config.yaml
rotation_deg: 5
targets: ["order"]
norm: "batchnorm"
activation: "relu6"
init: "kaiming_normal"
residual_init: "zero_last"
Rows from block 5 of a small image classifier, named by matrix and row number. Rows with one number belong to one channel. Each number is 128 + 32 x the weight over its row's rms, rounded and kept within 0 to 255. All counts start at 0. Numbers have three digits each. After the name is the row's rms in percent of the matrix's.
After each channel's rows are labels from the 100 images, of 14976, where the channel reaches its highest value: "colour at peak" is the nearest of a few named colours to the mean colour under the peak. Only what is clearly more common there than usual is listed. The data: photos of plants and fungi (iNaturalist). In brackets: how many of the 100.
# convs0: expand pointwise conv (model.blocks.5.convs.0.weight, 480x80x1x1), inputs 0-79
# convs1: depthwise 5x5 conv (model.blocks.5.convs.1.weight, 480x1x5x5, trained with AdamW), a 5x5 kernel
# convs2: project pointwise conv (model.blocks.5.convs.2.weight, 80x480x1x1, transposed), outputs 0-79

convs0.206 099:112152127156137086123169095132098101152120181130092130147140098144114130137100121107162089167136072162062111075149107144182081152098198155083086165143157134055107139042107064106105152093129119171141149099126096154133151091136163159126108135
convs1.206 099:093115120112098125166129153139067090088108089181139179160148102085104093099
convs2.206 076:139163118122114095172171116163117147165117125148164156195134133155138133093175061143128146109134067136177134135136063131120152145117119154067150174148120126152151123097125115097100138165087086121163139108093210098171044161093113097098169171
colour at peak: white (29)

convs0.271 095:160097076118176156170130091147123148182107075118116125134076109128126188130180089138152141160162151064165131116101096151047095127133076079171160118151070124145135113120129148123127050155081130185160143155129101123118120125102122138160091177
convs1.271 096:084127162099108087112131116092099094092089100101082097103124104091070090099
convs2.271 104:135123124109174092123099122092126131128158091127133131122155104106137148101106152129145145147121066096154097130174170129200156062071147124122163124132186176052188045135086167153078101112102081107137150114183099151121081164132116130146123102
colour at peak: black (28)

convs0.322 098:114146137156169093162121143086119101135099106071097084062088164156163133163115125115103126121131084118141142085154057188126129134114122135115183149117103101124121073140189140097083124068216154146132130160104127097160106176179135161094163105
convs1.322 106:083102100073098105131129107099082189164103101086161158114080107145154129112
convs2.322 092:063097168156133178145056149206131132164137137184142102125054107129103115139129132056128096156118128142105155085129173116128081166121087137139109097103099082130128174093120118111161112137150136076121122080088124163109094101118174124062108164
colour at peak: grey (79)

convs0.121 098:122082124122168186137128132108121121103109081108150106090128146162134174172096139133091087098096180155131060124141090133122138159108115218099113116072127163112131119182176048143067114137102149164077137105085146106123128078164141137087108103
convs1.121 102:090137149128108136165186168132135093142146125097086077058100116116089103088
convs2.121 096:080185144112117103060137170095113150103079170176153162128088114150173087152138090117100071105118103155181157135175113158178107162127129097106118120109067087137150138094113151126143092139151124202147137165082090133132142164108118182125182171
colour at peak: pink (37)

convs0.264 095:138122095157106123161124165118136167070133120113106147070126043168093163126140090145174159101137180113152183147103145096155121076111154189163145093132116103131150143167133142130153068119126087115143139127088246130094125115164132103128087141
convs1.264 103:102127120099088139089098095148142128071126152167130071126177180128114151190
convs2.264 119:066107081102178130133141141102190127191146071100118125144084107130114108162162159183111131139176136140104069074174166106101099118156096151132131092127069137113168161158113076118145139137105078125146119103110173131099134152089177096079190135
colour at peak: grey (72)

convs0.45 094:072159115084166122128099073127136133082108161179132091123151155137134150172153115072102179118143154100182177110122176163135172174045099161153121109146085134104119085062114118146145166141107117156123096120137146119144168094171078178160157153
convs1.45 115:106086090110086109081117088072071128110102103127139136194120150162146148155
convs2.45 109:167123095129047118176187096076115087134113126124119172104068118141099134076075159093159126122157161147172123157107138147127156133130165138212106084135150070136147127141168164173146153157116145177163179090113168102167094108125120145097101128
colour at peak: green (35)

convs0.107 102:091145197096123149163136110101143125115087170144102165084089132142113098137154145132109157113094078074147107085132064076142114135114108074114144135131098152090150159144146098121180117131148105136060080156112126058128035161109182154140164121
convs1.107 110:104077083058111099122103106125087146149114135104128147142120056131182158142
convs2.107 096:126127128073141057172106089166155157162122124122085124102160163146129106055130184149158138166125128107121131129141178135185150154141138123122121132103124148044136179146102041126121064116143096140092156132150049163143096170133098156105124112
colour at peak: pink (34)

convs0.68 094:139090176182110108111112112107145178118068148127081163141092100132132131099170136173120138042211142139130131150145116090139136107116115134124115144104147144110073155128090084177119161179128193162138137123152158078156181196108132164137168166
convs1.68 105:092151148180085086138166123089098104150135105107110093109104086100083091077
convs2.68 118:085150104083102113151113099165171191179151159106120083096106116094112166121129124119173127117074120129094161112069140186097118175141142173055093090093132135121146153193119151119131072113125132181137109105102206086145169176123131132139118125
colour at peak: pink (29)

convs0.337 100:158082099135130087145108111122135180086199123124153142203084109112149136151126135125108170163117161094150153086092105147148097163108118060162125115180170108155165099142122106117160140146132117075096129197090133201133152151160071105077104158
convs1.337 099:090127142146105114132188158140136160155146110074075096077105088100124088082
convs2.337 077:139164122083153154078113179155170150132119180213113110112097174140165161193156115104168135081131086165140101136154132116156147104190084111134095112099123144145151097164155091185148092214079122143160120132136126113146091174118109148105105119
colour at peak: black (47)

convs0.102 096:143143147138126115131147174115141115106117169116178155142102113073172133107101157108120113092133106138128160156178146150150114076110142166192145092207113132131153059171126090058164101105076095179119139107154087148114030086134117127102121120
convs1.102 094:071144166147106064110145148103083106162165097082130142147104084101137147087
convs2.102 093:112169190137110113140177156149159130114120113108142088162141171133134127111084173129127122101125138095141117152199166134183135111098100106159168092124112118059142051088118168109147183137134116116126069074149140110158075113115141077099191063
colour at peak: brown (62); black (25)

convs0.325 093:180082096110107118104085127155159163102182121108171121128137129112127116145166128104140117138116099133102095128121084099127155162087151164148170205120162144119111155176146034142107120133109171118113143130158112113026121077194182157145137162
convs1.325 102:109084101091092103081114109112117119133119122152144158161152156194195169162
convs2.325 137:092077111135069159145139095097096118118156135105077150127107134114125204109107151117160104053108160120166169091100182171090147081169122150157090114104146135178092130153122087084108129096086175113185131159140150137162169140097133151090186095
colour at peak: grey (74)

convs0.32 096:123136166115194082166117120124168166148082141160118125155135095125151150195143135039089144119139074191142071151116132203140098135140119129152165127119190166189124133117148113148161093119127118097136133132139136105112181155195088173154115146
convs1.32 111:105105103105091086109152089081143131128053122144185148100156090092141161111
convs2.32 087:084133169132130165069149086088134123124132144140107117122138140135087125133164187140144138130134150097160088100111057122104127093177114174158204184117170135167174205152121127108140142116101112138164163111092181093124170095088157167197100115
colour at peak: green (26)

convs0.49 098:126131114157120147114130184125072138094179154121171149104109167111189116122110098112184112188145141155190184110133176121060122144129115102138163106131089152103136179138081168180067156125137133110108109106167145121052071115127111113069113126
convs1.49 105:128098120111149135122109117140085118081088081113124161118138183191158182182
convs2.49 104:121118139145124126112112094154104131088115157134150140157134118151103167119157068170061128090158152106129081088082114051155188180152118126099117120103068143184180138131094114117178140188133203092135169154163140093118132119130124153203121144
colour at peak: black (42)

convs0.199 098:141078133072227132126130108182173161162143119120132112117147080083144130116107152153074093150141111159138094121080113175193082194089157140118158104140138154151112150142125140102076155125156123120099102147203112056111143110134139107096100103
convs1.199 115:123151163149145179113165139172158155111091148115115107086156101092067080086
convs2.199 101:069103120136154099131150182093141125108106166147095149086146173162151136115127150125102164061126144169109119122167130152170124137139211109133140096165175122084064146177103140228140163162126136119131127161079096131145059113097133130119178114
colour at peak: pink (38)

convs0.70 101:092085191165170112109150179110125080111128046108155126171178124133127167079088117083148124125095076097156120117185130185176137102117121118161104103133092104141118190113175118156121142140088196097077119183124146142142118133118087152130108105
convs1.70 105:119100066100098172100072129110160167124078112171157131106096139126152092088
convs2.70 078:113142118058136100118131088126113140084092123111156071098138127100087168174112120099135106138194154163104145109103117123135179088139050090147106123125112217169171094146123142131145118106122168103082127129142190096105145096087189072160098130
colour at peak: grey (73)

convs0.52 101:123101073151067122181166080126100131081066188159126189153129130178116159144107154068097143098069123135087140127143137115160157139142077160117150127162110136132098141104119107116150193102153121093180149154139154157187177107126136127066154099
convs1.52 111:117063085089089144081054126145166109116141128172120135180127151115137140148
convs2.52 081:098155136129125094100084148167122125154103110144182125097148096066123129095085148104149111176159164114140156166135111156126205124143092173087165131111123104095065126073062140182159142175173202098114126089113141112159147086140153125100148174
colour at peak: grey (70)

convs0.408 100:167114120113149098069172096164136147168096147124129110059188089148091126140141074118154144098149158177143190157086175147164133171120138114145108197078164131078096155099141092132112117089144122177110099123137104135148167143106117155184094069
convs1.408 098:070074108110078112113079113112118130144110134153119133143158184148196152166
convs2.408 110:116126066082137092125149156110145129186131095167171108106108218126146127154105153125163104093131138127076087108100173112095123096172136112089102121115123163191166115123160148127146138103153153114152141053115183111088075175112125109090162057
colour at peak: black (30)

convs0.143 099:146138177124115051136134058119156128124131136134160072107142145145140132116110148190101092073188153160124063149146075133090186177109092162096148141108127093156143109133185090175133160096141096111138180087128121116090151166145092116162176144
convs1.143 092:113133179153136113133094148150061107093136185116116103112196122093101083107
convs2.143 082:123076134106112098125128121115099131186108174070136106119173112140097115098140096075144148157159100139230084114141048153128086156075122086090142127091097162075113136105087111119176137134107168148175091169133129133068125107091123098123110141
colour at peak: pink (30)

convs0.440 096:144125123132134143119156143165110117141136140115135121112104132154101146159111079116249141166151086139122140134144152131171113185091165093057179143135136070055091166139100101173096170138155067095128140080141154147150157106145146133068117159
convs1.440 101:166183174192153169137183167150104136141137095136121089130115097131085100114
convs2.440 126:080140167113143128125144128140155113164111166126129150230142183101144151184153133135101185108181150067118149141105191091180121143166146130124147186109147127060125166178132152132148160169077149124118111121116076126125187095102109165117110117
colour at peak: green (26)

convs0.200 102:168066101109077115098111106149138151160145123076152156131081124125150119172138157190162140173140096130071182111099094116116084140098096121118098128129151072144112190149137112154175111094180170151174114121068099098172154109177137127055135141
convs1.200 106:097107091105095077103083103070135141137148167128101117151133133158072093073
convs2.200 084:121089164140216136154116070141114113173114066165149149121148066116158069165111139135174191121103095109117143120152153134137094137076138111128128162091063094079142148111123107135093167112155106063125111106094155176127133112127097185116179106
colour at peak: black (78)

convs0.86 099:149142114092144131141164132142075125097146154112104221096141096176119142152157161151137102122140109152114118109121080134103151072177082040186100117141104096082130149123194129080166189131164139060107120125161129121095135145132074164149119141
convs1.86 097:090135088107065062142111111087111107110098113138130128167181099107166167149
convs2.86 097:162157085085143120151140120137187008172154124108074105177140125148107079083134097086166095136093106158131084137137147113114129121109146144077059121107133131115096092131141103117143107154136132188159052081145175129132181121136132131133136111
colour at peak: pink (27)

convs0.338 107:121102088070121078150142113136129161152142130167153126094103171195083141195123114148133079113097120118109089158117091165164171172118052144100145131079182113090174132077147099128152143112139096100113135130114128119121153097122048139060174145
convs1.338 103:155129136155164117098059152194135101085116169090113084094169126106132120108
convs2.338 102:175129144146101104137169100094124187173153148074145102155171148172115132133131142198171088113188082169185145127097070184090143176091137143127130089145128177100115093162089129170123116148168119114117089157146112117103156125166072130129170093
colour at peak: grey (75)

convs0.212 106:139096198181193082089128128085137104102150159088121143135157119173110145138093125095127131094087077060147173071144134107126130118126181147131145148143142084103044162112149146148163100134140202089118095187125170144160129095144142158118127110
convs1.212 097:119131122107113156146129074110196142124079100176157089079085127135136083091
convs2.212 087:109067157081109128119072173070140129086125106101120081115141098128145120138111105130117115162109128123187099059135119112166150071127110179145162144128155152131158064102075115147101144099128189165141138112173134090064224124096155121142121134
colour at peak: grey (75)

convs0.8 107:114129138168127071127161097128158125052157117115151102079143115206134129122088124114144107130096155151100080100094197140126145131132148192142124116122134128067120155134101181183186132166139121054091125174119106107122124130097065132068083135
convs1.8 099:088125121073120127102103087143117116098142158122080132134165078104186192161
convs2.8 080:144121126183177189102132163112147127116136163146152094168117141140133136131142135146144114132157128203138169131119157148104142155074081112084085110118159172049139107081161091174191141055091091109082191145130141130137165155133115160152082161
colour at peak: yellow (37)

convs0.42 100:206107102114118098145105129096172138143151117139117142160137167108131119112154125159092124149161145096118127050090140122078162143107175137107140147118096200179142139110220129111122169186151173155090133172106126135210106113179124091093155121
convs1.42 107:176105087108170109151144107153069137165099088117073154149099169095123163140
convs2.42 083:112114107163088112181125141128142173115146079083126116152140162114117148110079145139083060196109185126075087095111186143134092143069138112187196121098121117180146101144199149103106095128109119120138128157140174181124157104110100152169139132
colour at peak: pink (32)

convs0.336 103:087131139146167147112129131183217130132153058124154069096148124104151144107085144127176195125107126150106086143105162088114105134073094124197103199109133107180124099164110121101124127103090106121093106120119103147084147168107105137078095169
convs1.336 099:107098086096126096103075102100135166174188134132158146154122129082082132083
convs2.336 087:182145106067160169077165143140117120149105060068077114107156138120097081142164124121112128141160123161174136118139131107148136095075074097120136134107128072133102170130095108163162228157073111163135076176109115127132088123160159138156135111
colour at peak: pink (33); white (28)

convs0.434 102:143134116081104162166132140117065138070179097172136100146110134198112096123096140080070082096139089097162150148108141141167123143113082093091078127166187124092116170117143165159119173106094094136130119142101189103054145138174118133116137092
convs1.434 087:081111148186163137110123175130177144086076113105124086113139116118080145179
convs2.434 078:121148182131117061160141132151188144139076099116120143142107140096117095105151095121136196084147139177133119102171150130157117153101168135112159123172118144165161145144111171146135116165175189114139082176113109133089057126120210160108072075
colour at peak: pink (25)

convs0.232 099:159106130149116112203119135151112179086187126173112077118083149147104170114145113107130114119117117140141101090196131154130095090172168156124155156098126155193107105145133181065137136100091153154190100133139125050189118131104095167090138116
convs1.232 091:173187158166193110119110142130119097100099114104099111074095108103085114098
convs2.232 115:182164181151134151110157142081104132192062089077145101097138134169087145098157160183194111105127129101152157163208090128130164152109130120127104151102107158093096094134087178112100135091156102145096136103083143140159083148128119156071126124
colour at peak: pink (27)

convs0.470 100:078128124102166162082121088087094135128095143172117084091120082135201144133172141150095119133116118173118189079124159140128088086122078131163105136153145097067144117132115109137064185175139149153083110173136111172128069117131161079105078127
convs1.470 100:153167192184152135150174157136135164162151148150132156157168159172151145163
convs2.470 124:172149143187159077147124122138115119114141091173170079171161137140114136111098150157168105085134126156168157138110105162111086113121095139144148089158147173073189103135165120163153204144099114121134137154173125156143055192095125195129167164
colour at peak: pink (41)

convs0.99 091:185080118172128116102100081197106103091124164106129132134130122072073149120120172124161117138157154099183138153114133191071128146064120134103164143122123096126098091065151147083076124089075114137113145104141089125141109132131195132149069085
convs1.99 102:085093089089067113123098107130149125154145113150173171186149161152164159147
convs2.99 145:115146117168132152110139024159173129159175077155118159137099143115122173115118073113155127094133159130161133087140124142083191067072149078117120110141112167128141159082176086159111161114166111121170141148162096135137124118110152210102135165
colour at peak: green (27)

convs0.22 089:131173143068168145111097107155117216197138053121088119152136088106100161137123095131148110104184082122120182096108072140127133138122130133113073101127091152128122163154149135131090184102118171180068135074120168109164121130102101123144166121
convs1.22 110:094128144140082113128183127107090146150159071078150154115087077120116110072
convs2.22 103:136175106091084134134143130079175137162099151108118112151114138095095181111084125152148126203054123140077100178155142160163105123116158102105134068077131145083215158155085119145136144126155131139106101136154114130095169169167094070147156148
colour at peak: pink (34)

convs0.60 095:137066112097173160150154092108093145104068116110106110086129084145144103116079168159156164147121120127146040134175104132142112141095110124143128111123141127134130164107106218123071120179162190092138134158150153134116087170087109050132120165
convs1.60 098:137156131151102111158153110092104200139153091086147160150093072137131145066
convs2.60 096:114095165172132106193170147078107129173128107168059127128110166159093161169163079092192166126170095138117150152130109139104059115107147129142146143080149069091120121128096147180144155126130139174135141108100141133103091066185102100086149110
colour at peak: pink (28)

convs0.311 100:143148170093140128147162154109066146122147135125123142144152082145077155175155086165155123098136144103131134121125176114133153059176141144097197130107147104139108139084179103182145120055198138128111092132155108135138124180056093151064142095
convs1.311 097:112109119106129058089124144142091081128177107091125129169128108069083089103
convs2.311 080:118173097218148117161098116134140096129173154122092103147108164161122127152156151137107170120101097185090148159117148189144174154146131089144162105050181114143082101167144088117166138132142128082109151139165121189182145149187135080141108137
colour at peak: yellow (33)

convs0.293 100:114107082136146073118129083072161149148134137087156129107140108101138106092171070130126115107142125094100078114073109137122096142150112112160135108123042190150131088219085151093145144140098127165110078158141115125178139094169092062154114144
convs1.293 097:100090092097100130123135107111114179147176143171107093111119084069083094092
convs2.293 106:110108120105126126035106181143163136116148118173129118081147138099147171066110165100120096123159083101131133148137153112090089065148222140149115131174147129146173146127130086084127175126116110108064088141085072120115140140068110122137168136
colour at peak: black (25)

convs0.79 096:155097114105094184099084162135098127095087132171108138128095143156119093127160137176134213110133122143131139169113139056149097142108202087141098139133101169140061120153172094143165136116107107141119118149111094054173111085167147057106139134
convs1.79 097:176115118160143125147111130088058142146156086131126091166076180164092151115
convs2.79 074:146142142134118157075114141174157123094120079099100081121099120121093131149083101174111115167104149097137160077109116109098080122153141165148173109131131129191094120138155172120123158143184228125110144096173111166090161083073160097199135136
colour at peak: pink (28)

convs0.468 106:122105103165161136150107107069101088142148104102121162111165142161101117093137120094141072224115153125117111103125172137166150127156172126179160206147141111097122118093202085143071200135128134119151131154139084118108069131166086122113108150
convs1.468 101:103119140161126108091081079110119146125069093165174166147068120152168099130
convs2.468 080:117070143125154130133096113156105135104097107123138143099067154190164148132146162097098178127143147116142136102177086121171106153175122112076131141142127146210148017164147075148199117123059152131114135126112186117112118132144131118090110132
colour at peak: grey (72)