config.toml
arch = "mobilenet_v2"
model = "image classifier"
dataset = "photos of plants and fungi (iNaturalist)"
train_examples = 45211
image_size = 32
crop_scale_min = 1
horizontal_flip = true
translate = 0.06
rotation_deg = 5
color_jitter = 0.1
targets = ["order"]
num_classes = 54
norm = "batchnorm"
activation = "relu6"
depths = [2, 4, 2]
kernel_size = 5
stem = "single"
expansion = 6
widths = [40, 80, 160]
loss = "binary_cross_entropy"
init = "kaiming_normal"
residual_init = "zero_last"
optimizer = "normuon"
muon_scale = "spectral"
lr = 0.038
momentum = 0.95
nesterov = false
orthogonalizer = "polar_express"
adamw_lr_other_params = 0.003
steps = 22700
batch_size = 128
epochs = 64.3
lr_schedule = "linear"
final_lr_fraction = 0
warmup_steps = 450
weight_decay = 0.005
adamw_weight_decay_other_params = 0.01
Rows from block 3 of a small image classifier, named by matrix and row number. Rows with one number belong to one channel. Each number is 500 + 40 x the weight over its row's rms, rounded and kept within 0 to 999. All counts start at 0. Numbers have three digits each.
After each channel's rows are labels from the 100 images, of 14976, where the channel reaches its highest value: "peak at" is the part of the image that holds the peak. Only what is clearly more common there than usual is listed. The data: photos of plants and fungi (iNaturalist). In brackets: how many of the 100.
# convs0: expand pointwise conv (model.blocks.3.convs.0.weight, 480x80x1x1), inputs 0-79
# convs1: depthwise 5x5 conv (model.blocks.3.convs.1.weight, 480x1x5x5, trained with AdamW), a 5x5 kernel
# convs2: project pointwise conv (model.blocks.3.convs.2.weight, 80x480x1x1, transposed), outputs 0-79

convs0.261:530531543454595456546574392567522514542427473505561488516505510489520477481453529492531445518461540481482476473546525555511498501430492571467500504484494476548523567537560525538516526516484557502451519522560534516452511458482481554416479491
convs1.261:447491503501560435478544519548496450503514539423488524563519410486515497517
convs2.261:460479482576500462557524552481531498483465577457507562448508509487481495567501494553438487480496488450537440458462458454526475477506498515521502524490447507469459471499594474449506471479460411489544617538481485543497465577455461469467495551
peak at: middle left (56)

convs0.218:467580572546490468508513502501497491523516605560521587527477508463464487515544486516479505418491513533500559438498552470488489540452458496545543472426532452501502490478414521453532501434479561447564495554556583494529470517487480491492490508
convs1.218:493467414417470510506494517474518546477487448515526415522443465537454490494
convs2.218:511497484553537468504591526527436488507518475499482552477471447449594491508445545527523490552527480557529505541517485425520494489517496485515525457546485530541502552550526553493527465511513528540422490446441450527455494493420543610544501565
peak at: top right (28)

convs0.425:426508412492557517530462546537457535560488539549544471452458455488459466544520534509470405527546501529464521487532492554535468475480540478440501581514458547493432507472522517472523515551500483518514516492514521451540451511433621481464515515
convs1.425:462513473501545470547450482566430522554496541448483426468517470535528462531
convs2.425:523493552494425545521474492472520500511498436423522461528524515515491526432475515474561486479482524442487565471496519517439535598495514493528490579563515517470444590549481540468534428524525510564537491442512470520434510552567490561526533511
peak at: middle left (28)

convs0.190:579544487554484415498539553482494493439496523435459474482527535497527507498451462531442506500386507523492503436462469493546388422527479491455516576501540494540523488457508480465456576550474433504541497509499522526501482464469521535473484531
convs1.190:547565575547548495536492509530524479501511489489452447467510475430431457465
convs2.190:460529588475465514475556536430552464456530469499461539543438503623449521496526511466470442476496474551533485487478500493537578552528498593472485479522489509479435533466559465569467498497499514493468513553467462521486535527454460555509531446
peak at: bottom centre (41)

convs0.455:495526450523424542493528464488468471456499513583539532529523490499580468485515561575517506583473498517488560540531440535461576508434535458553552494520522550495565447481483558552473525502530457479528454513487523473533531551483471466591500536
convs1.455:481493502515496484537561514505459512534529519487464439494463441460436423411
convs2.455:443484498475531515499508505452477531494489495515482406471536563420457472457481524482545478463604490532518586493453484507470489441517595503558468522447500464500507485497461592553555484594484543482443531508476493455545445486481526529511508524
peak at: bottom centre (36); bottom left (25)

convs0.408:428470604492519511478473517502489488505523521484543487447515461515464491526483526475590481503478510538485496513439520544560520520532462549512538532565522527500457500508553446474415545545434541532528451564513468528530551406497570550482500416
convs1.408:444471524510451514583545550514490551477533554435470490494491461450463473549
convs2.408:539541518557516460444536499511526454501547446457508450455488509498440496526487582526498510528538474575523554491534498428565487488525453513544509488532540468498384544444450513505509432409543543510518475475476455516533487509448487508562512421
peak at: bottom left (25)

convs0.163:483561536507530524528475532434543485551531447459562473489483556471528537521497482506447570517496531500474513548508455476599514590470480541459582490455494537549488539509522464513450562515454522442503484499555601540459453510454482529491467453
convs1.163:461501525541500456415487525542517458441530564516465462460469491531521416507
convs2.163:453561502546497475527486503494552602461516461498538496458475476564535533610506484439468510487513469481510509466554489463510553502544462491582538541559476500507520451557417536532482515487535469473473604508527532526468494455476473526569452536
peak at: centre (34)

convs0.179:492481574522495464468471583519506484458529557492462516490455454461485511489478592487483453517552475546507494432575491512596529515504442473557435497544551488532493515501484498539541504451499436504506513491447596533512471443536475476491412448
convs1.179:537557539533514484558555512486479498509501521461485485476470468429400433475
convs2.179:534474431475560568488499489435507471481530435489461487503555550558492460480456492427415570557463480496513492461485425547590472477452449465465555559513476564472463532511485558472476471478568455492494491523467485492515495452501481466511476561
peak at: bottom centre (49)

convs0.246:523435495505519510478509480573446512498442504467540535568464471540519558386504580460499462519561493507470463525460457495497538537498574508462503483530502467496522481476527447466590503487528507454460559520492598416455473459531516522536534471
convs1.246:561463545457557481526441485534494530434501504498445520521415514532539506554
convs2.246:587476449493508504478531526419474544519469437555486455488461497489517473465545481474502507483532542553421491505502542511438531480423439584513494438468544542539453526489488491538504465556497499470487463495476525532511530456477445591391470475
peak at: centre (35)

convs0.31:481497458503453459468558455478453567536489389550521494450549453512561499581512462517575509542496438471495521542480456443528440440476448506531544471472506531517564489497495441524526488527511499492461549547582500518456515460471447438515512517
convs1.31:529578552548533524558546531546476503480482520493439442453506499479434453507
convs2.31:471469468501527495461461601484512537565523502621498548498417486502399471583475507459436556487507492447442508491474419479481466545514429529489463488497527500529458501476492473501568451468523496484543544566468505481492532509481521453507485508
peak at: bottom centre (28)

convs0.187:511570482508496528545509456440496513478494524484472516444539461478493429449460509517486488476547580529486522552574520528526600508469576520538499502472494458462465528433555525505536511498474492475485485520520380450484565546467562558551546525
convs1.187:467480490546567452498496559567434459532538499451471464463504534471459443486
convs2.187:521456470546536469418448496464457538510520554497510477527531540546474489481512462525508567560494402495499491541531551457529533523484588454550558478406519517462449494509574506483479479538468490558508544406497521492466463540498472518460529565
peak at: bottom left (26)

convs0.171:556517516461527545465597550506517481494490492486538438531581478494423530507544529508524498517483496498486531424578472477454454493467491437624506483384479523487486471472476474499507520547475530560516461534496467493489531567495458552459525495
convs1.171:454488485547570458416530506559527476489513531502502511451473434514420492508
convs2.171:461476468543437395534483478519491507448534528561436526530507500410499476484511493510534564480513489542472497518460548473508481457438483612473441476462427529574486535506489465478503548476509565447525442472472479524459516562485532521473552468
peak at: bottom left (46)

convs0.205:525546454443465554496554492466520536517540498488472491519485470559494424514473508491544499565475502491554552526442488485545502481521521465580454594496491527558481553469538516564527549516529564502528458496486543513592443611559481517480527506
convs1.205:529566578556522510547552521535508466482452428461441458503470487507484466502
convs2.205:543494515547438469498530525558485508488523495578456468482499447486509466485466521494537587535485527505533515477524563475509456509450490464626443496389434521489462550467508443518554516495495517526499468567469458485556466482510568477552526552
peak at: bottom centre (30)

convs0.203:518548453536446555486546459539513547588574491530500505437552498518460503387467475458566499528557539513530495541488531502485501487537451508422507481526454481463504565547499438542496543487471532437519585503549470521536482566472517475466495496
convs1.203:499482508560512471436461569568474468469479499450553502450521456471467432508
convs2.203:534485445524548553464434450498484463514457455507482573533505471461518545571548470476503505471535521510538469442570492512489560459502499456567472512491486518518504478566518538596548536591486533452588539521517460554489422499505499509479505564
peak at: middle left (28)

convs0.354:502525360468520492457490508541492511484537561487543581480481527510523505528464531448509476525485536517576532562471476507499524491529442473524540468536494495474537498462527435489444525546403507602534467531489528502486471524516462529430444433
convs1.354:457480500433505536516515560563424485504454487475527482493467490570573498451
convs2.354:468538493475507595475512495503553501474409493422521445483519462531418567461598520521541486467514561484460451516548455507523423477518545525519522478495478458448516512545483518534589471497472478459482464464528507476504481533536505410551476471
peak at: top centre (29)

convs0.479:442561502590514467529473464493502471472539520461559516520499454546447458453510520504577560486499484522481453498477400527447497485476553497510538555462449517531507464522510514484487462450534482513540522491517473563499459552455477496644564488
convs1.479:451440440406443479547496505536491498504496471515451522487493545546536522564
convs2.479:585480501506479461539504499543460512489444445472478534548552518510547463491527530527491511495534455539552477573538476515466601506503540453525509505528451504556525529461562489516482461567544507533452497420512477544527569380494490566453511529
peak at: top centre (34)

convs0.287:506491440508506481423477450534446524474498472474519471531491469461471534535522491498512498445542492559538493493542451433446555445506513503415460457506541571420568438507506515578412502478477504481459490436467483498526537546532502443446566472
convs1.287:432462499533527440475516525562421470494547535481467521512524446435462498461
convs2.287:477428536538543464421458542557479522454488519544459530501507499428529468519479443486532532448576493485507464519573470492460501438537529518512518484561467448439592508492489522439520492516541507406527522508474532498483563552461550537505426499
peak at: middle left (34)

convs0.471:495524528496505508453495494560473532432515497499485497476489521452509478569495524496380554510557529509499484472507437550487434467488494485481431556477553423468499509495507486438541603558575551415532515585475487554480491496502535523480518502
convs1.471:497528499508511513552544555531510532528560489477473459492439461459402452447
convs2.471:494463520542399566470519504472523475571539570521470492459483463515472483492526479502493494520542495523566546464483469498460585496451583585497529509540494493525439455567477458464554486524487523437453504472412472586498483440499478532524519520
peak at: bottom centre (38)

convs0.20:561533542505529494524451551528528529461498559521558478522511533532457532470485538486378474500534503508581523478523487454483541472566468479492517467555499535581515575485474569489543557541506457537505451512443530542467481518516474552589549535
convs1.20:536506540505508461478436463482445459471457419441453443460448462488501493486
convs2.20:444550418406403507469491478557581448484607479481487497489464460515527490492514511578518533499432533453511521519477505562522506484487470471495526458513536507480430500496535489473501526478515427438553492494465518496568530501484555492543425488
peak at: bottom centre (39)

convs0.103:541517477473503536537500481597483471523479441462476481498491423560464561467431485544543548485509486523463491555535517500504542473494475509474479499539543494547452528519475510476554489392460488471528462594515503525395441552473488532520586505
convs1.103:461431460468474462531519542460432515485518454478536605534476525527527504487
convs2.103:535547508505500530495513501562544465489503566488546434546467501552505525475480550485541449467377419530490535490552522544473488551573571478470535548533502445499478475497482480558569465553435545497500516454516533508569505465467479481529566531
peak at: top right (34)

convs0.380:482443495506529538471525532437496520534509472473443505523448497552503451530528516571461448522518483565529503457497539532546460532521456511560496549455489374477596447518569517449467432507506527525534446478481518517401505507532472483469536506
convs1.380:560533485443499516475497513503415495530553481456518507490540433425489514571
convs2.380:513543476546470495486421472527521403507533490510513546495527452515526561514416453492469477420509475510574502495513474496380470527500500537431537521448451459539475519540557507530445528452544449528511526420509485502473465449528479476489511435
peak at: centre (33)

convs0.260:434481552532452443524586489518520532538491486513486545532408538506473516513473444504558491444549389470501465483517458473503519576486491495492534477546492573506455454465471533538528485498511528505470518531535435468457582520431518420510460475
convs1.260:534543517525403538563497464439539534504434447493515476458455493526485479476
convs2.260:537489564469503444506526452485465484531496494560559511506508440499531518536487430540500579499583497520464465516554504534430466504558460387490542427570437492496560558570554573462507476480501490524479549499500484464506507530519516466461498508
peak at: top right (36); middle right (30)

convs0.346:533533523486486537488561528436537533474492464466463458514538464525541520445471563470522562476545589598528529490480544511513521519555495545503535493563518495544497538529431504440479542526493475539499568505468533452383524467583500541517508518
convs1.346:486437476450443525483484476452593566485460471562548542474475491497520498492
convs2.346:500488556508487508502464461509427514480554532530501509462520510458475449537454510434493411432439464478501440542494512554461497496552478497536476485448486442462487469557476530485624457439523553512567498435511543501465430535538489562514479507
peak at: top right (28)

convs0.88:483505468562491538470505559561474483574510570558527426508484387478467495427485537551526503523508487494514414489499468533562512501501534530524505507446502535429438473493473498557532508443542535541496531533465438496458495539469482553546422483
convs1.88:468448530533553431421456514534501452475554566522448483516517500456481525508
convs2.88:486546488491486494598488515510513521465477498498459496430497533544571536478528524584534543542521561464512523527511458526534452537542538488523483483438424448517565511449507468594465576471551516516557561461457536553472485491540540497515453552
peak at: middle left (35)

convs0.267:541560518504558545512531533500457476496532508570548446525495486472480552501518568547492556471482506502503420543516456513512502472518518495517525435470491525485464509492527515494469473499487545525520583530553428589472600519421573580488470429
convs1.267:494433483508554535397473501540465431467505535481459449519554512492488539509
convs2.267:438547470492531498520460520466485532525533566484456518510468543570492476473474510472523570518533504483437513522473505489521518496432567474502498550385441454504439458446487422524488534449575465531494459435494517553515426503504506460517506587
peak at: middle left (32); bottom left (25)

convs0.248:525605481479505513492518516553505509493501494539445487489472491513482586501501557542536478555554475498485422534455480461450533462522484504488429567478454542506568512544451528506561472538477529509499496526485523545609538456461444470434462579
convs1.248:505490519495493499496482478522442465426415439455440423465441495481493516517
convs2.248:488567439524432519469478563515508482524570482463479474489483469382492508526592490470506476467504475473460530496466460503502467516530564511499491495579531420467443475572463545482568473485538471494507531512431526456537471542464568479490472436
peak at: middle left (34); top left (26)